config.yaml
encoder_head_dim: 32
encoder_fused_qkv: false
encoder_qk_norm: true
encoder_parallel_block: false
encoder_widths: [96, 192]
decoder_channel_attention: "eca"
decoder_widths: [64, 128, 128]
residual_init: "none"
optimizer: "muon"
max_steps: 6600
lr_schedule: "cosine"
warmup_steps: 1320
adamw_weight_decay_other_params: 0
Rows from block 14 of the encoder, named by matrix and row number. Rows with one number belong to one attention dimension. Each number is 50 + 15 x the weight over its row's rms, rounded and kept within 0 to 99. All counts start at 0. After the name is the row's rms in percent of the matrix's.
# q: window attention query (encoder.blocks.14.attn.q.weight, 192x192), inputs 0-191
# k: window attention key (encoder.blocks.14.attn.k.weight, 192x192), inputs 0-191
q.25 102:26 69 41 36 56 58 38 57 52 56 52 59 49 38 18 47 59 30 56 51 22 71 65 28 35 57 57 57 21 66 53 55 70 54 37 50 60 76 51 47 69 57 69 47 34 25 23 33 49 19 43 65 54 54 68 58 24 57 56 44 72 53 37 31 63 69 53 41 30 57 49 51 54 33 49 73 51 69 25 38 21 77 49 50 49 61 60 69 52 42 60 53 46 50 46 39 74 33 76 64 51 30 68 58 95 29 37 54 60 39 52 67 56 48 37 61 41 44 36 48 75 62 56 50 58 81 30 67 63 42 22 59 74 62 45 53 52 54 46 82 10 63 41 48 42 78 60 23 59 29 60 56 54 56 36 63 46 40 53 63 41 38 45 05 42 33 42 48 46 51 33 30 35 36 78 66 50 49 34 47 42 41 80 46 63 47 47 55 49 64 65 45
k.25 086:57 36 39 51 24 34 73 42 47 47 48 55 42 84 79 23 58 61 51 21 50 30 65 49 60 43 53 33 64 65 40 49 77 42 55 37 21 22 40 70 52 60 49 40 68 68 72 36 39 54 29 31 60 44 42 63 73 32 45 66 60 45 64 33 73 60 56 45 52 70 43 30 16 27 46 77 26 75 41 70 39 62 64 51 43 49 42 62 28 31 38 56 65 49 44 64 62 22 41 57 65 29 44 32 29 33 65 50 42 51 48 33 59 60 43 46 43 42 48 66 64 76 61 23 83 46 62 66 59 25 62 51 71 61 33 80 76 46 73 52 51 68 48 55 34 49 61 58 43 46 60 44 48 49 38 58 45 28 72 57 45 52 25 76 29 56 37 57 42 53 38 59 36 58 49 62 29 86 61 36 75 31 57 73 54 60 50 49 35 62 47 43
q.26 095:64 70 32 46 69 22 55 38 32 53 76 37 37 38 49 33 38 77 45 69 74 63 39 52 28 35 52 59 32 62 63 33 38 38 45 57 52 63 40 26 37 51 64 58 59 30 66 31 77 46 45 34 34 60 19 79 65 37 34 36 51 43 24 38 56 43 33 57 22 46 54 37 52 56 43 63 54 83 44 44 53 78 47 57 54 67 70 57 67 18 23 29 38 65 44 39 58 25 62 47 45 45 49 52 53 50 42 64 44 59 54 62 55 72 46 27 44 61 48 22 39 76 53 53 32 66 49 51 69 26 64 71 75 19 63 42 74 76 35 69 47 57 65 61 56 54 72 31 58 34 37 73 54 31 44 54 39 31 24 57 58 38 47 31 15 30 49 55 47 56 53 52 34 44 61 79 78 55 77 39 34 55 53 48 30 49 61 61 63 60 58 52
k.26 090:53 66 57 45 37 76 22 82 70 39 54 46 24 60 71 54 37 29 48 55 41 19 47 47 32 49 46 21 64 45 30 60 75 51 42 60 78 55 49 26 44 37 47 52 31 36 75 64 61 61 44 56 58 19 55 21 66 67 70 54 34 45 17 49 52 46 49 59 52 43 70 21 58 26 63 38 28 59 68 46 54 33 72 59 56 50 58 41 60 60 44 35 49 33 57 25 71 55 37 49 48 63 49 68 40 52 58 49 29 29 39 57 36 55 64 65 42 52 38 60 52 68 56 41 58 52 55 48 41 61 68 51 64 32 35 16 28 44 39 54 51 51 35 30 52 08 83 67 77 63 42 68 56 80 34 63 45 54 62 52 38 28 17 28 41 50 26 39 42 32 53 42 55 40 60 39 49 70 46 57 55 44 77 39 31 35 53 42 60 53 43 88
q.27 093:61 49 23 59 99 53 44 51 28 66 49 71 65 50 50 59 85 37 32 31 19 52 39 55 43 63 56 29 63 57 40 76 77 46 52 59 64 63 40 82 65 68 64 32 44 42 69 43 59 53 31 46 65 57 31 52 40 54 31 56 52 43 42 30 58 61 24 38 25 35 40 51 43 53 58 54 40 62 41 38 31 33 14 33 39 46 66 58 64 43 74 25 55 76 37 57 59 35 58 52 30 22 55 79 34 50 40 46 46 33 62 20 74 54 61 58 32 39 76 44 59 42 43 37 64 77 22 62 49 39 35 49 80 55 43 51 51 53 68 80 58 39 57 51 59 48 34 51 58 53 63 53 58 44 48 69 58 52 54 47 41 62 55 15 55 49 48 51 14 31 62 31 74 53 63 52 32 49 60 46 52 36 36 33 58 38 63 66 24 34 64 32
k.27 112:51 55 41 46 30 55 45 53 60 35 65 32 41 51 59 60 48 55 44 68 35 49 39 49 47 55 36 80 45 34 46 51 57 56 47 84 57 67 33 57 41 53 51 58 42 55 62 43 85 37 33 48 34 19 48 49 50 49 69 71 42 46 50 22 33 63 67 45 38 30 28 33 46 19 49 19 34 64 71 38 46 24 58 66 23 42 52 62 46 73 61 89 42 74 47 38 69 35 26 48 61 61 28 45 50 33 52 62 45 42 52 51 40 59 41 73 31 48 57 41 81 53 70 64 59 60 35 46 18 64 78 52 57 19 39 27 43 41 89 52 43 55 48 47 58 44 44 48 64 35 05 35 51 52 52 48 60 66 73 33 44 23 63 29 72 55 45 40 69 49 47 43 68 46 61 42 57 41 59 23 37 49 51 73 44 35 90 66 55 46 66 67
q.28 097:60 46 73 57 65 22 42 61 53 22 42 79 56 46 30 29 55 27 71 48 39 47 57 57 53 60 34 47 64 64 51 61 56 36 31 57 38 45 12 32 74 32 50 65 44 58 48 26 53 44 56 51 55 54 46 93 33 58 24 71 48 51 73 29 50 25 38 61 18 41 35 62 50 30 67 80 38 61 58 52 70 70 46 51 28 46 27 60 83 32 49 60 44 48 50 83 69 48 46 52 25 57 63 49 58 57 39 28 55 31 61 72 56 74 60 69 37 56 63 66 52 56 53 67 49 44 19 48 51 68 57 43 54 79 71 59 24 37 56 57 73 38 52 66 40 30 39 18 55 78 38 38 26 61 67 32 51 77 61 58 52 40 58 59 39 61 35 43 63 58 44 52 52 29 42 75 32 38 57 40 60 33 44 54 47 72 49 71 65 50 35 55
k.28 095:65 76 65 50 27 62 65 56 55 60 62 61 65 56 47 58 38 34 33 78 18 47 53 57 54 64 49 43 50 26 45 88 45 56 41 62 40 42 50 46 66 54 44 75 49 50 30 47 71 60 40 59 38 35 42 63 44 59 44 58 55 33 23 34 50 59 43 69 23 40 53 40 54 30 49 30 27 65 59 56 48 49 53 70 59 48 58 43 56 74 53 71 66 25 44 53 22 36 44 47 50 60 41 50 76 48 56 99 26 36 31 19 36 61 51 32 55 40 54 61 65 61 63 57 35 59 42 39 00 43 70 54 55 39 42 29 45 40 45 53 41 34 42 81 50 68 50 39 82 40 27 25 57 46 63 78 41 49 57 38 59 52 29 40 75 67 55 45 54 38 37 46 60 27 50 38 47 13 55 38 72 48 67 63 26 30 49 41 46 77 65 64
q.29 090:47 65 34 55 49 27 33 57 59 50 75 60 60 59 45 65 58 43 42 63 44 17 41 65 53 23 49 56 40 55 63 40 33 85 40 50 40 46 72 62 55 44 45 62 69 62 44 47 56 58 46 71 44 61 63 76 55 33 55 33 65 28 49 13 59 34 75 41 59 73 54 49 69 72 52 63 61 18 40 63 35 70 57 33 51 65 55 45 35 46 47 35 47 57 62 68 66 68 39 58 42 39 75 58 93 61 72 47 48 48 66 61 48 36 55 38 50 73 28 37 63 20 63 62 32 74 33 29 47 50 35 31 38 45 45 32 47 17 45 16 35 50 45 63 64 37 38 56 51 50 66 60 64 51 49 55 86 64 45 21 40 41 51 54 24 59 63 59 59 50 59 27 45 46 56 42 77 26 55 81 67 58 37 75 50 30 65 29 21 53 35 55
k.29 095:52 43 69 50 41 53 83 83 42 26 56 41 49 68 71 52 59 37 62 39 42 30 53 56 29 37 40 51 65 53 46 69 26 52 23 70 71 52 68 54 78 47 48 56 25 56 61 30 47 81 20 52 35 52 40 53 52 37 52 74 44 38 31 33 50 71 33 54 37 28 20 33 33 27 41 65 45 61 51 57 52 46 39 41 36 50 37 69 71 66 55 61 54 56 34 35 34 62 44 42 42 50 49 75 31 41 31 75 56 50 49 44 44 49 61 25 60 36 68 30 74 69 47 41 65 40 55 64 33 59 40 71 35 63 43 45 79 55 73 58 65 41 35 59 76 42 43 89 68 22 28 32 45 43 22 53 45 36 37 45 46 32 50 55 71 64 43 47 51 73 46 82 79 32 63 31 71 68 46 45 50 55 41 81 48 38 53 33 51 48 68 60
q.30 085:45 69 53 40 66 62 51 40 40 58 52 50 28 61 30 23 46 45 31 35 50 26 46 68 61 20 61 67 52 28 69 70 43 28 18 52 47 31 57 78 40 54 54 59 48 68 60 56 67 53 60 65 78 63 71 71 51 45 45 44 53 35 60 47 89 37 49 44 31 71 87 85 58 32 61 60 31 33 32 39 57 52 78 14 30 52 64 50 68 41 57 49 64 31 22 44 51 43 36 39 53 77 53 61 52 56 39 42 41 43 65 64 38 65 57 45 70 41 54 63 62 70 42 09 33 41 42 44 48 63 56 52 51 34 29 74 48 60 56 59 65 20 33 47 42 45 30 88 50 47 34 45 38 61 45 37 24 62 36 27 51 22 64 51 52 67 52 66 53 66 19 60 61 46 51 45 53 53 38 44 48 67 29 56 57 37 47 67 55 37 57 70
k.30 078:66 47 36 23 33 46 17 34 47 46 52 60 58 30 48 58 54 33 62 58 74 38 70 34 31 48 64 65 50 42 45 50 34 29 73 55 44 71 56 40 41 41 38 60 52 51 61 37 47 46 56 46 31 42 41 51 41 65 65 39 92 76 70 54 33 79 57 61 78 66 51 60 57 60 73 45 41 21 51 39 48 54 65 51 42 39 49 31 56 67 42 35 64 57 32 38 43 44 47 76 49 59 76 66 22 57 60 52 35 59 55 53 81 25 27 67 68 67 54 42 47 39 72 49 83 52 25 46 47 50 66 32 35 69 47 69 42 34 43 56 39 64 65 37 39 43 47 31 31 57 63 62 68 50 63 31 73 66 35 46 65 40 27 64 64 85 52 84 36 51 65 34 61 67 32 34 13 35 36 50 44 51 66 17 46 34 54 66 36 30 46 51
q.31 097:62 50 55 30 72 54 41 28 40 31 50 54 53 56 64 57 51 31 54 24 72 51 53 52 74 61 49 16 78 67 25 50 56 73 69 39 52 35 45 35 78 43 52 16 49 37 49 49 50 65 44 43 39 61 51 43 55 51 39 58 35 35 92 70 58 37 72 32 50 48 17 36 70 65 34 53 69 36 38 79 42 41 36 62 52 54 38 50 66 44 58 49 53 31 72 40 52 63 26 52 48 33 23 46 65 45 54 67 35 54 62 46 26 69 64 68 48 31 44 77 63 52 52 54 51 35 56 66 59 46 21 48 45 40 63 34 46 38 64 38 64 55 56 89 58 33 65 71 50 73 30 61 55 68 54 47 62 62 65 29 76 47 67 80 53 50 54 34 58 37 54 70 58 63 87 23 64 46 26 58 50 59 61 49 62 53 29 56 40 59 55 89
k.31 106:55 78 66 46 12 63 37 60 61 53 42 68 37 55 38 22 32 35 48 53 30 42 38 34 60 59 52 65 48 23 53 77 56 72 61 68 52 58 68 43 67 12 60 78 64 68 60 51 77 48 43 52 40 39 31 59 49 43 61 58 45 45 48 38 65 50 48 70 28 19 32 35 71 49 27 47 54 65 59 53 52 39 55 75 52 44 47 48 68 78 67 74 58 55 55 05 52 48 38 51 53 63 44 32 64 67 41 82 48 43 29 53 47 68 42 52 49 23 34 40 80 56 51 55 35 50 37 56 26 52 56 49 46 31 42 33 46 46 86 68 44 46 55 54 65 43 62 46 53 75 35 51 56 58 52 71 68 55 40 23 57 43 51 21 88 56 59 53 56 26 23 49 66 39 60 53 54 16 63 52 45 60 56 50 46 45 67 27 54 43 83 67
q.32 102:37 55 41 28 59 33 76 52 55 54 66 47 73 63 49 54 58 33 76 27 56 36 41 62 57 41 72 83 49 36 45 77 48 34 49 47 61 63 67 70 29 70 40 40 43 62 41 37 57 71 58 59 62 39 73 64 64 71 43 25 56 56 35 71 78 55 82 66 51 20 66 66 53 49 63 37 32 58 28 35 52 26 51 55 46 23 52 69 41 26 49 28 63 74 51 47 71 40 51 46 51 44 34 40 46 56 38 24 42 38 66 70 85 64 67 27 15 55 67 63 72 75 48 50 70 60 60 50 63 44 44 50 38 47 61 80 41 58 46 70 63 59 70 41 38 63 41 28 60 38 47 30 21 38 35 34 37 42 47 36 71 57 66 34 63 59 39 43 55 75 29 36 72 59 56 50 34 38 57 44 57 47 40 50 11 43 45 44 49 54 45 26
k.32 091:67 64 59 56 35 41 26 43 40 44 29 58 44 88 33 68 39 54 53 35 34 31 54 49 52 58 52 47 56 42 49 63 47 60 40 51 40 48 56 33 63 38 36 48 59 55 45 32 67 39 16 53 24 61 64 61 37 76 64 39 52 18 40 28 44 73 35 64 80 13 40 08 53 19 32 48 54 68 47 43 34 62 45 40 63 43 48 35 32 70 63 86 64 44 34 37 56 44 55 48 49 68 38 62 52 50 56 67 45 33 46 40 55 44 44 36 40 52 61 56 53 59 35 49 87 76 22 73 20 67 64 52 49 46 48 35 71 51 72 48 49 43 37 53 51 60 49 37 59 50 23 54 66 37 56 67 46 80 55 53 52 44 52 34 59 60 80 33 53 58 55 40 50 37 36 41 77 09 50 63 55 60 52 82 36 58 91 37 38 47 39 58
q.33 100:61 42 58 62 66 49 51 48 66 54 64 55 80 56 34 80 57 38 66 57 57 59 35 61 61 16 43 19 35 48 38 48 41 65 35 47 49 70 39 39 48 61 67 60 41 66 57 47 48 55 06 57 51 78 38 55 62 62 21 56 53 54 48 71 52 37 64 58 47 42 63 61 35 26 51 92 39 07 52 48 38 73 69 60 48 48 58 38 59 49 41 44 37 78 51 57 56 33 35 35 46 74 51 63 53 80 57 39 64 39 33 74 53 52 26 68 44 47 23 52 48 51 44 56 49 64 38 54 51 46 45 75 46 15 58 25 35 32 77 45 50 43 42 58 58 43 41 46 43 44 72 41 36 49 72 65 42 69 48 47 70 50 59 33 37 31 46 49 53 54 25 37 09 16 31 81 43 30 44 52 62 59 41 46 31 62 58 92 60 58 53 51
k.33 087:61 54 37 50 30 65 54 51 44 41 60 64 25 50 51 58 65 45 72 77 26 19 22 64 50 34 29 62 52 58 52 58 22 64 37 61 29 33 39 44 23 31 52 62 58 39 68 38 36 31 51 67 57 51 45 56 53 53 57 82 36 64 63 39 36 69 27 52 31 41 29 34 74 46 34 63 32 60 62 56 47 60 83 39 27 57 50 50 49 74 67 80 35 70 51 44 40 27 78 41 58 37 38 78 40 24 47 90 31 38 34 31 39 56 54 38 37 33 43 48 40 80 73 55 41 50 47 53 43 61 58 37 50 43 48 37 53 53 62 74 59 65 38 10 41 55 61 57 64 40 35 27 73 35 32 50 53 56 38 28 48 41 47 53 75 46 65 73 69 47 57 55 35 47 61 76 30 50 47 45 52 22 61 43 39 58 58 75 32 51 71 62
q.34 113:57 57 24 43 44 36 60 62 81 54 41 48 47 33 43 84 40 50 44 76 68 24 80 32 68 59 45 59 53 55 41 70 46 34 37 78 46 54 48 39 38 64 47 89 39 54 55 59 56 47 56 27 61 46 77 41 67 42 61 50 81 49 35 50 37 53 45 58 49 46 63 62 77 51 47 64 32 55 85 46 22 68 54 56 69 57 72 50 53 54 74 51 45 39 51 45 70 48 21 47 72 59 55 74 35 34 46 54 77 40 36 41 50 48 31 61 57 51 61 64 38 37 46 67 37 51 25 29 59 63 43 46 25 36 72 35 63 37 30 65 82 17 50 61 14 48 62 37 42 56 45 50 51 24 24 28 57 43 41 53 44 50 38 51 46 74 04 48 49 51 51 51 51 39 26 55 49 77 45 55 52 36 61 69 60 52 22 29 64 52 63 33
k.34 124:36 47 42 50 54 55 47 52 28 76 60 68 77 30 31 55 52 55 57 23 60 81 31 53 55 48 67 47 29 70 48 14 45 46 57 05 39 32 47 61 52 60 53 33 49 33 30 50 27 47 52 47 62 66 77 47 32 30 47 48 64 52 66 71 58 37 59 54 44 76 52 67 59 53 58 52 55 46 63 47 52 59 58 42 34 47 43 54 15 27 45 21 50 54 55 78 40 46 68 51 66 40 55 49 73 48 76 11 55 79 72 70 67 40 64 44 49 45 26 64 65 42 21 36 55 49 56 36 70 18 44 41 69 45 61 62 35 76 11 58 58 50 45 43 47 44 80 48 35 49 66 48 55 52 73 41 46 25 57 64 56 49 80 60 37 41 56 54 33 70 39 43 42 72 40 42 61 32 51 48 54 53 46 23 66 57 44 39 33 56 47 17
q.35 107:42 65 61 48 28 51 34 61 30 55 52 48 22 66 54 12 62 50 61 64 49 54 42 37 50 45 54 45 48 44 62 40 53 50 55 69 76 67 09 67 68 42 37 49 40 53 35 74 47 36 64 49 30 45 44 61 64 54 56 55 41 48 78 53 51 52 61 45 25 48 16 39 52 60 17 62 67 48 38 60 70 30 82 47 52 61 24 35 65 75 46 52 38 36 57 21 46 62 34 63 82 58 55 56 42 33 67 28 55 58 54 44 48 67 58 64 36 41 23 43 74 43 53 37 60 51 90 66 59 41 38 40 62 93 70 49 25 29 64 78 74 66 67 66 36 43 60 44 54 60 49 60 41 46 67 55 71 52 50 28 53 44 64 61 64 53 22 41 41 49 68 42 43 79 62 25 38 32 61 32 57 50 57 35 46 21 58 41 47 40 65 67
k.35 106:69 62 61 39 23 53 53 43 63 32 30 30 32 40 37 69 51 37 47 56 29 51 39 74 52 55 58 50 47 09 57 69 47 51 40 38 54 67 62 28 59 25 51 56 47 52 69 33 77 64 54 32 42 38 59 65 54 60 52 54 37 44 38 30 49 41 34 41 25 38 46 36 45 64 37 10 40 43 53 47 49 55 36 65 70 58 70 38 59 58 30 71 76 45 65 19 60 19 26 59 45 46 29 62 59 49 51 56 34 33 84 45 43 61 40 32 51 46 62 34 48 67 70 56 44 44 25 64 32 39 34 50 45 20 53 26 31 39 69 44 45 43 53 59 43 46 67 54 81 79 32 61 50 58 21 39 61 37 74 39 49 54 50 34 87 38 59 46 42 42 69 66 75 34 74 76 40 51 58 68 71 55 50 79 51 64 66 44 61 36 58 70
q.36 116:70 39 37 54 35 74 67 39 74 42 57 57 71 32 45 62 11 72 39 29 43 24 77 61 32 21 48 26 36 37 64 29 26 50 23 54 60 25 71 40 66 54 55 55 62 55 49 59 35 69 41 56 34 25 64 48 77 63 68 82 47 34 64 71 43 63 26 65 47 58 70 69 34 50 09 59 62 41 41 49 78 64 55 37 26 47 50 58 20 38 47 69 62 38 43 75 80 61 50 44 35 52 55 58 63 36 39 31 70 55 57 40 55 34 49 53 69 35 58 54 45 52 82 53 65 56 74 46 41 39 35 68 40 49 61 58 61 51 48 48 50 45 47 37 35 44 51 70 37 75 44 69 66 49 27 37 55 38 54 45 56 47 40 62 47 49 47 63 65 73 56 64 69 53 58 18 80 41 22 47 62 50 26 48 41 64 45 59 46 67 46 53
k.36 084:42 40 70 49 45 37 52 58 47 27 60 50 38 80 61 27 70 67 53 68 35 12 52 58 57 49 42 31 40 58 54 36 70 27 54 61 65 51 31 68 31 70 43 15 54 64 43 54 55 43 54 43 75 38 45 49 38 50 75 64 82 38 19 39 44 41 55 35 70 54 54 41 29 60 74 34 46 52 53 51 36 61 60 64 70 29 60 66 35 49 46 60 24 49 23 45 41 33 62 32 49 44 33 51 40 42 51 16 85 07 34 54 56 41 51 71 74 51 49 72 77 56 24 62 54 60 71 52 41 61 54 67 71 52 30 59 61 56 26 33 40 60 45 56 57 76 19 52 20 39 55 31 43 70 32 64 44 63 58 65 39 57 54 29 39 41 29 42 58 55 52 68 61 44 59 61 59 53 58 35 49 49 72 65 21 25 62 63 60 37 48 46
q.37 105:68 39 61 55 28 31 38 66 44 50 66 40 29 34 45 48 51 28 41 32 62 58 63 73 74 22 49 34 48 35 28 66 43 58 65 55 55 69 21 24 25 74 52 56 40 79 60 48 61 63 46 32 71 67 34 28 53 37 46 41 51 47 67 53 67 49 37 49 82 52 48 64 55 53 45 66 44 56 58 49 67 34 70 56 45 30 67 29 42 58 48 54 85 50 32 76 58 52 54 37 78 82 70 54 53 70 64 82 29 50 29 43 07 49 48 63 52 30 48 39 41 51 45 43 67 49 58 58 53 50 43 60 43 12 30 31 40 39 44 61 50 31 30 36 45 43 36 77 82 45 58 40 52 41 46 39 83 39 61 66 42 34 43 50 36 47 52 42 60 51 32 53 42 24 29 53 60 39 39 61 36 43 41 47 46 55 74 57 78 67 21 29
k.37 160:42 27 52 41 81 31 64 29 43 50 62 55 62 44 52 43 65 73 74 38 69 59 52 56 29 45 67 54 45 62 50 31 48 27 55 25 23 47 55 74 51 52 62 25 51 44 57 40 06 38 59 49 38 61 50 55 49 27 40 50 61 65 35 70 45 53 53 59 65 75 58 66 55 59 48 77 67 52 35 50 35 67 53 46 55 45 42 33 25 29 25 34 49 58 66 84 57 64 65 41 59 36 70 40 48 65 40 05 61 57 47 70 59 27 54 63 49 56 54 59 23 30 27 47 49 33 64 44 91 39 40 45 59 64 61 66 68 58 18 47 58 58 38 47 60 54 38 53 27 42 81 46 54 52 60 34 41 47 51 40 41 54 74 79 12 41 43 43 54 60 56 51 44 51 36 65 48 60 34 44 29 40 49 26 68 40 31 47 38 50 24 17
q.38 105:41 35 24 55 45 28 57 49 41 66 64 25 79 57 88 35 55 33 48 56 55 56 38 46 33 47 50 54 68 51 54 57 41 51 69 16 44 41 21 45 39 52 23 34 45 57 57 34 62 73 49 37 68 82 53 47 37 42 37 57 41 35 37 33 43 54 50 57 47 51 47 51 37 82 58 40 50 44 90 47 53 47 37 65 50 71 46 33 53 46 53 37 41 54 57 51 15 54 39 63 47 49 50 64 53 44 50 67 57 64 21 45 45 38 57 47 63 73 38 36 38 60 71 86 75 75 57 49 30 75 60 47 45 58 69 71 68 37 73 68 46 58 25 29 77 53 43 49 49 62 50 33 54 20 49 57 73 42 31 70 68 26 35 43 14 34 59 44 42 60 58 37 11 23 43 47 40 46 76 43 31 46 58 43 45 50 70 66 43 42 82 53
k.38 088:40 69 76 50 32 32 33 51 58 49 72 33 55 46 69 36 44 61 44 68 46 52 46 62 28 39 36 46 44 67 57 46 66 79 66 49 40 68 67 57 44 49 53 45 36 28 19 72 27 28 57 61 37 72 49 48 67 46 25 77 49 63 42 33 70 50 48 47 62 65 54 44 54 43 71 44 39 63 48 38 63 77 37 57 40 51 43 61 42 46 16 42 72 44 41 58 58 76 79 42 61 38 57 57 52 25 18 41 84 40 51 55 41 38 47 34 52 26 33 32 05 23 41 48 52 58 42 66 42 69 38 83 26 68 72 42 48 51 78 64 39 60 39 25 69 43 70 42 54 52 68 41 54 59 40 57 31 47 32 32 48 53 53 54 81 48 29 68 52 51 28 45 47 58 68 68 70 53 42 41 43 51 42 44 28 46 49 30 32 37 85 29
q.39 119:46 46 55 53 77 47 57 43 64 67 41 48 24 40 55 47 55 76 56 75 60 59 60 50 58 71 48 67 66 54 20 02 61 40 23 53 53 53 13 42 79 57 36 54 52 28 38 35 32 41 58 66 40 49 35 76 59 31 31 49 31 42 41 84 59 57 51 28 49 47 54 45 52 67 60 37 60 61 52 78 58 68 56 36 46 81 46 54 29 22 49 57 56 28 42 58 29 38 51 51 62 44 45 56 43 59 65 63 52 61 39 41 51 26 82 49 52 39 50 57 49 74 68 25 61 46 47 32 45 24 47 66 67 63 70 23 23 71 44 41 51 51 19 63 58 46 69 67 44 38 44 69 41 28 65 70 49 52 55 54 48 71 38 49 72 48 72 16 45 34 68 56 56 54 48 65 15 38 61 47 75 57 58 60 59 38 41 69 61 30 37 65
k.39 095:32 54 32 53 34 35 42 39 04 44 74 36 44 59 53 72 61 46 56 37 69 46 60 39 41 53 67 70 53 50 37 33 70 35 38 43 35 65 48 64 48 43 34 45 86 75 41 42 33 58 49 64 29 46 33 32 44 29 38 76 81 69 79 52 68 49 53 57 51 76 35 65 51 68 51 30 44 55 50 33 33 51 54 23 49 70 33 55 46 51 45 55 15 49 60 35 31 67 58 51 55 60 66 19 74 55 58 39 68 69 27 50 54 60 46 72 36 63 56 59 44 38 41 43 67 55 73 47 68 45 63 49 55 61 48 75 33 56 48 51 54 58 42 27 74 54 50 79 28 46 57 60 70 64 67 23 37 54 54 51 32 36 55 65 21 44 87 48 41 40 43 45 52 58 29 50 37 68 37 26 21 51 74 62 66 57 25 72 54 71 35 50
q.40 104:47 37 51 33 39 40 69 31 22 43 46 60 46 62 42 80 49 66 49 54 45 45 59 61 71 63 76 38 82 70 58 39 61 34 34 34 54 53 44 50 63 31 61 35 34 55 51 62 22 31 82 39 69 41 65 38 46 46 64 51 73 62 57 69 35 65 56 42 45 72 21 26 35 59 49 52 73 52 54 51 52 38 58 38 66 43 47 53 40 65 44 66 69 40 46 47 65 52 43 33 03 55 44 61 59 29 49 36 87 53 66 62 44 29 56 43 20 51 39 82 67 52 47 41 35 58 88 34 25 52 55 47 29 57 63 22 57 67 41 42 37 50 52 52 31 51 62 40 50 61 32 52 69 63 54 51 47 53 16 37 20 60 23 79 55 78 53 61 56 50 51 47 41 69 60 10 56 46 84 53 34 40 41 61 67 48 44 52 38 60 41 49
k.40 082:71 67 49 67 42 47 40 54 40 24 52 45 66 71 75 63 29 79 66 54 39 32 23 21 50 38 78 55 60 74 74 44 36 56 77 69 62 49 55 82 50 26 44 50 44 46 22 73 45 48 27 60 35 39 57 51 63 67 27 46 44 42 58 28 49 49 37 59 77 36 55 34 42 55 47 68 58 67 31 42 43 39 65 44 44 72 47 29 60 38 62 49 26 53 30 55 47 77 61 48 43 61 56 55 44 75 77 48 07 43 71 53 39 38 66 45 45 29 61 46 55 49 59 41 81 48 51 59 41 71 62 39 38 58 48 53 63 58 94 27 59 59 40 44 49 74 67 60 63 82 63 53 47 27 26 59 64 30 40 50 33 35 57 47 40 36 30 51 60 53 62 46 60 49 34 33 30 55 36 67 62 47 49 77 47 33 56 43 46 23 24 62
q.41 106:61 38 55 43 46 62 48 54 28 55 28 34 54 53 40 56 52 36 70 40 52 87 58 41 30 47 93 45 65 86 47 55 40 53 69 34 40 44 50 91 42 78 67 38 47 76 66 52 85 72 56 50 60 60 47 38 50 52 69 52 49 43 60 57 53 35 75 76 39 44 50 37 59 47 32 17 51 39 40 67 59 59 41 45 54 54 41 39 70 47 50 83 46 62 23 52 25 59 33 71 36 53 84 10 38 59 67 37 46 64 60 33 48 43 77 53 35 28 56 56 40 51 41 36 61 56 61 64 43 42 39 43 64 55 44 38 20 40 80 51 49 47 62 37 51 58 39 32 57 48 59 31 58 25 74 75 43 18 40 43 44 67 66 39 64 64 71 71 40 73 39 56 58 34 47 57 71 45 48 52 47 67 32 64 47 38 51 74 58 44 26 48
k.41 121:35 35 64 51 74 40 52 54 25 53 70 47 57 52 40 45 48 73 37 21 32 55 44 35 45 52 68 45 56 58 57 27 50 37 58 28 66 41 36 67 34 42 36 26 44 38 35 42 33 56 78 57 55 68 55 68 70 41 44 36 69 67 68 82 15 33 77 55 58 65 66 54 48 43 59 33 69 62 65 59 48 40 46 33 60 43 42 52 45 22 29 33 65 41 29 51 63 81 60 37 46 37 74 27 44 36 45 11 77 58 60 60 81 42 61 44 52 66 45 44 54 45 49 39 43 34 65 46 81 57 43 32 38 73 62 64 55 75 32 61 60 42 37 39 55 51 52 53 41 44 88 37 36 58 59 28 79 16 41 71 41 52 68 56 26 58 33 56 27 48 63 36 35 40 31 45 52 74 56 40 23 60 44 29 56 56 46 50 33 51 30 32
q.42 103:47 43 56 44 28 62 35 53 47 52 61 30 70 23 79 52 42 45 47 31 54 68 61 56 58 54 64 63 71 54 39 71 37 49 69 29 61 58 45 57 26 96 44 38 60 63 34 37 52 60 65 53 60 49 46 44 39 66 57 24 72 54 48 61 27 45 47 56 34 56 71 23 44 38 68 59 68 69 46 41 44 66 69 38 57 32 67 45 63 35 74 49 45 58 45 60 41 51 53 57 05 65 81 26 63 47 25 27 54 61 69 47 42 46 52 46 74 16 39 39 54 65 64 34 76 51 37 51 32 50 44 37 53 64 58 42 71 44 46 54 44 53 49 40 30 62 32 46 64 15 39 69 54 12 53 60 66 50 29 67 37 50 37 86 47 55 64 60 50 52 53 37 39 48 51 35 63 65 71 44 11 52 45 62 33 75 32 67 84 46 50 42
k.42 091:36 73 45 52 77 52 34 47 63 51 36 46 52 46 25 22 44 41 50 60 45 53 21 32 44 66 33 60 32 64 50 60 72 24 71 47 23 16 39 75 34 61 35 61 70 49 51 41 71 48 54 43 70 48 34 51 49 47 74 57 75 73 50 72 44 38 38 54 52 56 57 33 61 35 37 40 61 47 49 86 49 54 40 66 38 82 38 53 67 45 76 63 51 43 53 31 50 73 60 60 44 38 34 39 33 70 88 54 43 68 40 56 43 45 58 72 58 36 63 58 40 39 39 51 42 41 67 55 47 52 84 39 51 44 65 36 34 74 66 38 99 67 43 35 38 41 71 85 43 73 30 75 49 58 58 32 37 43 48 55 44 64 53 35 54 57 57 57 43 63 27 34 65 60 65 65 51 34 58 41 30 65 76 68 65 43 58 54 62 31 33 41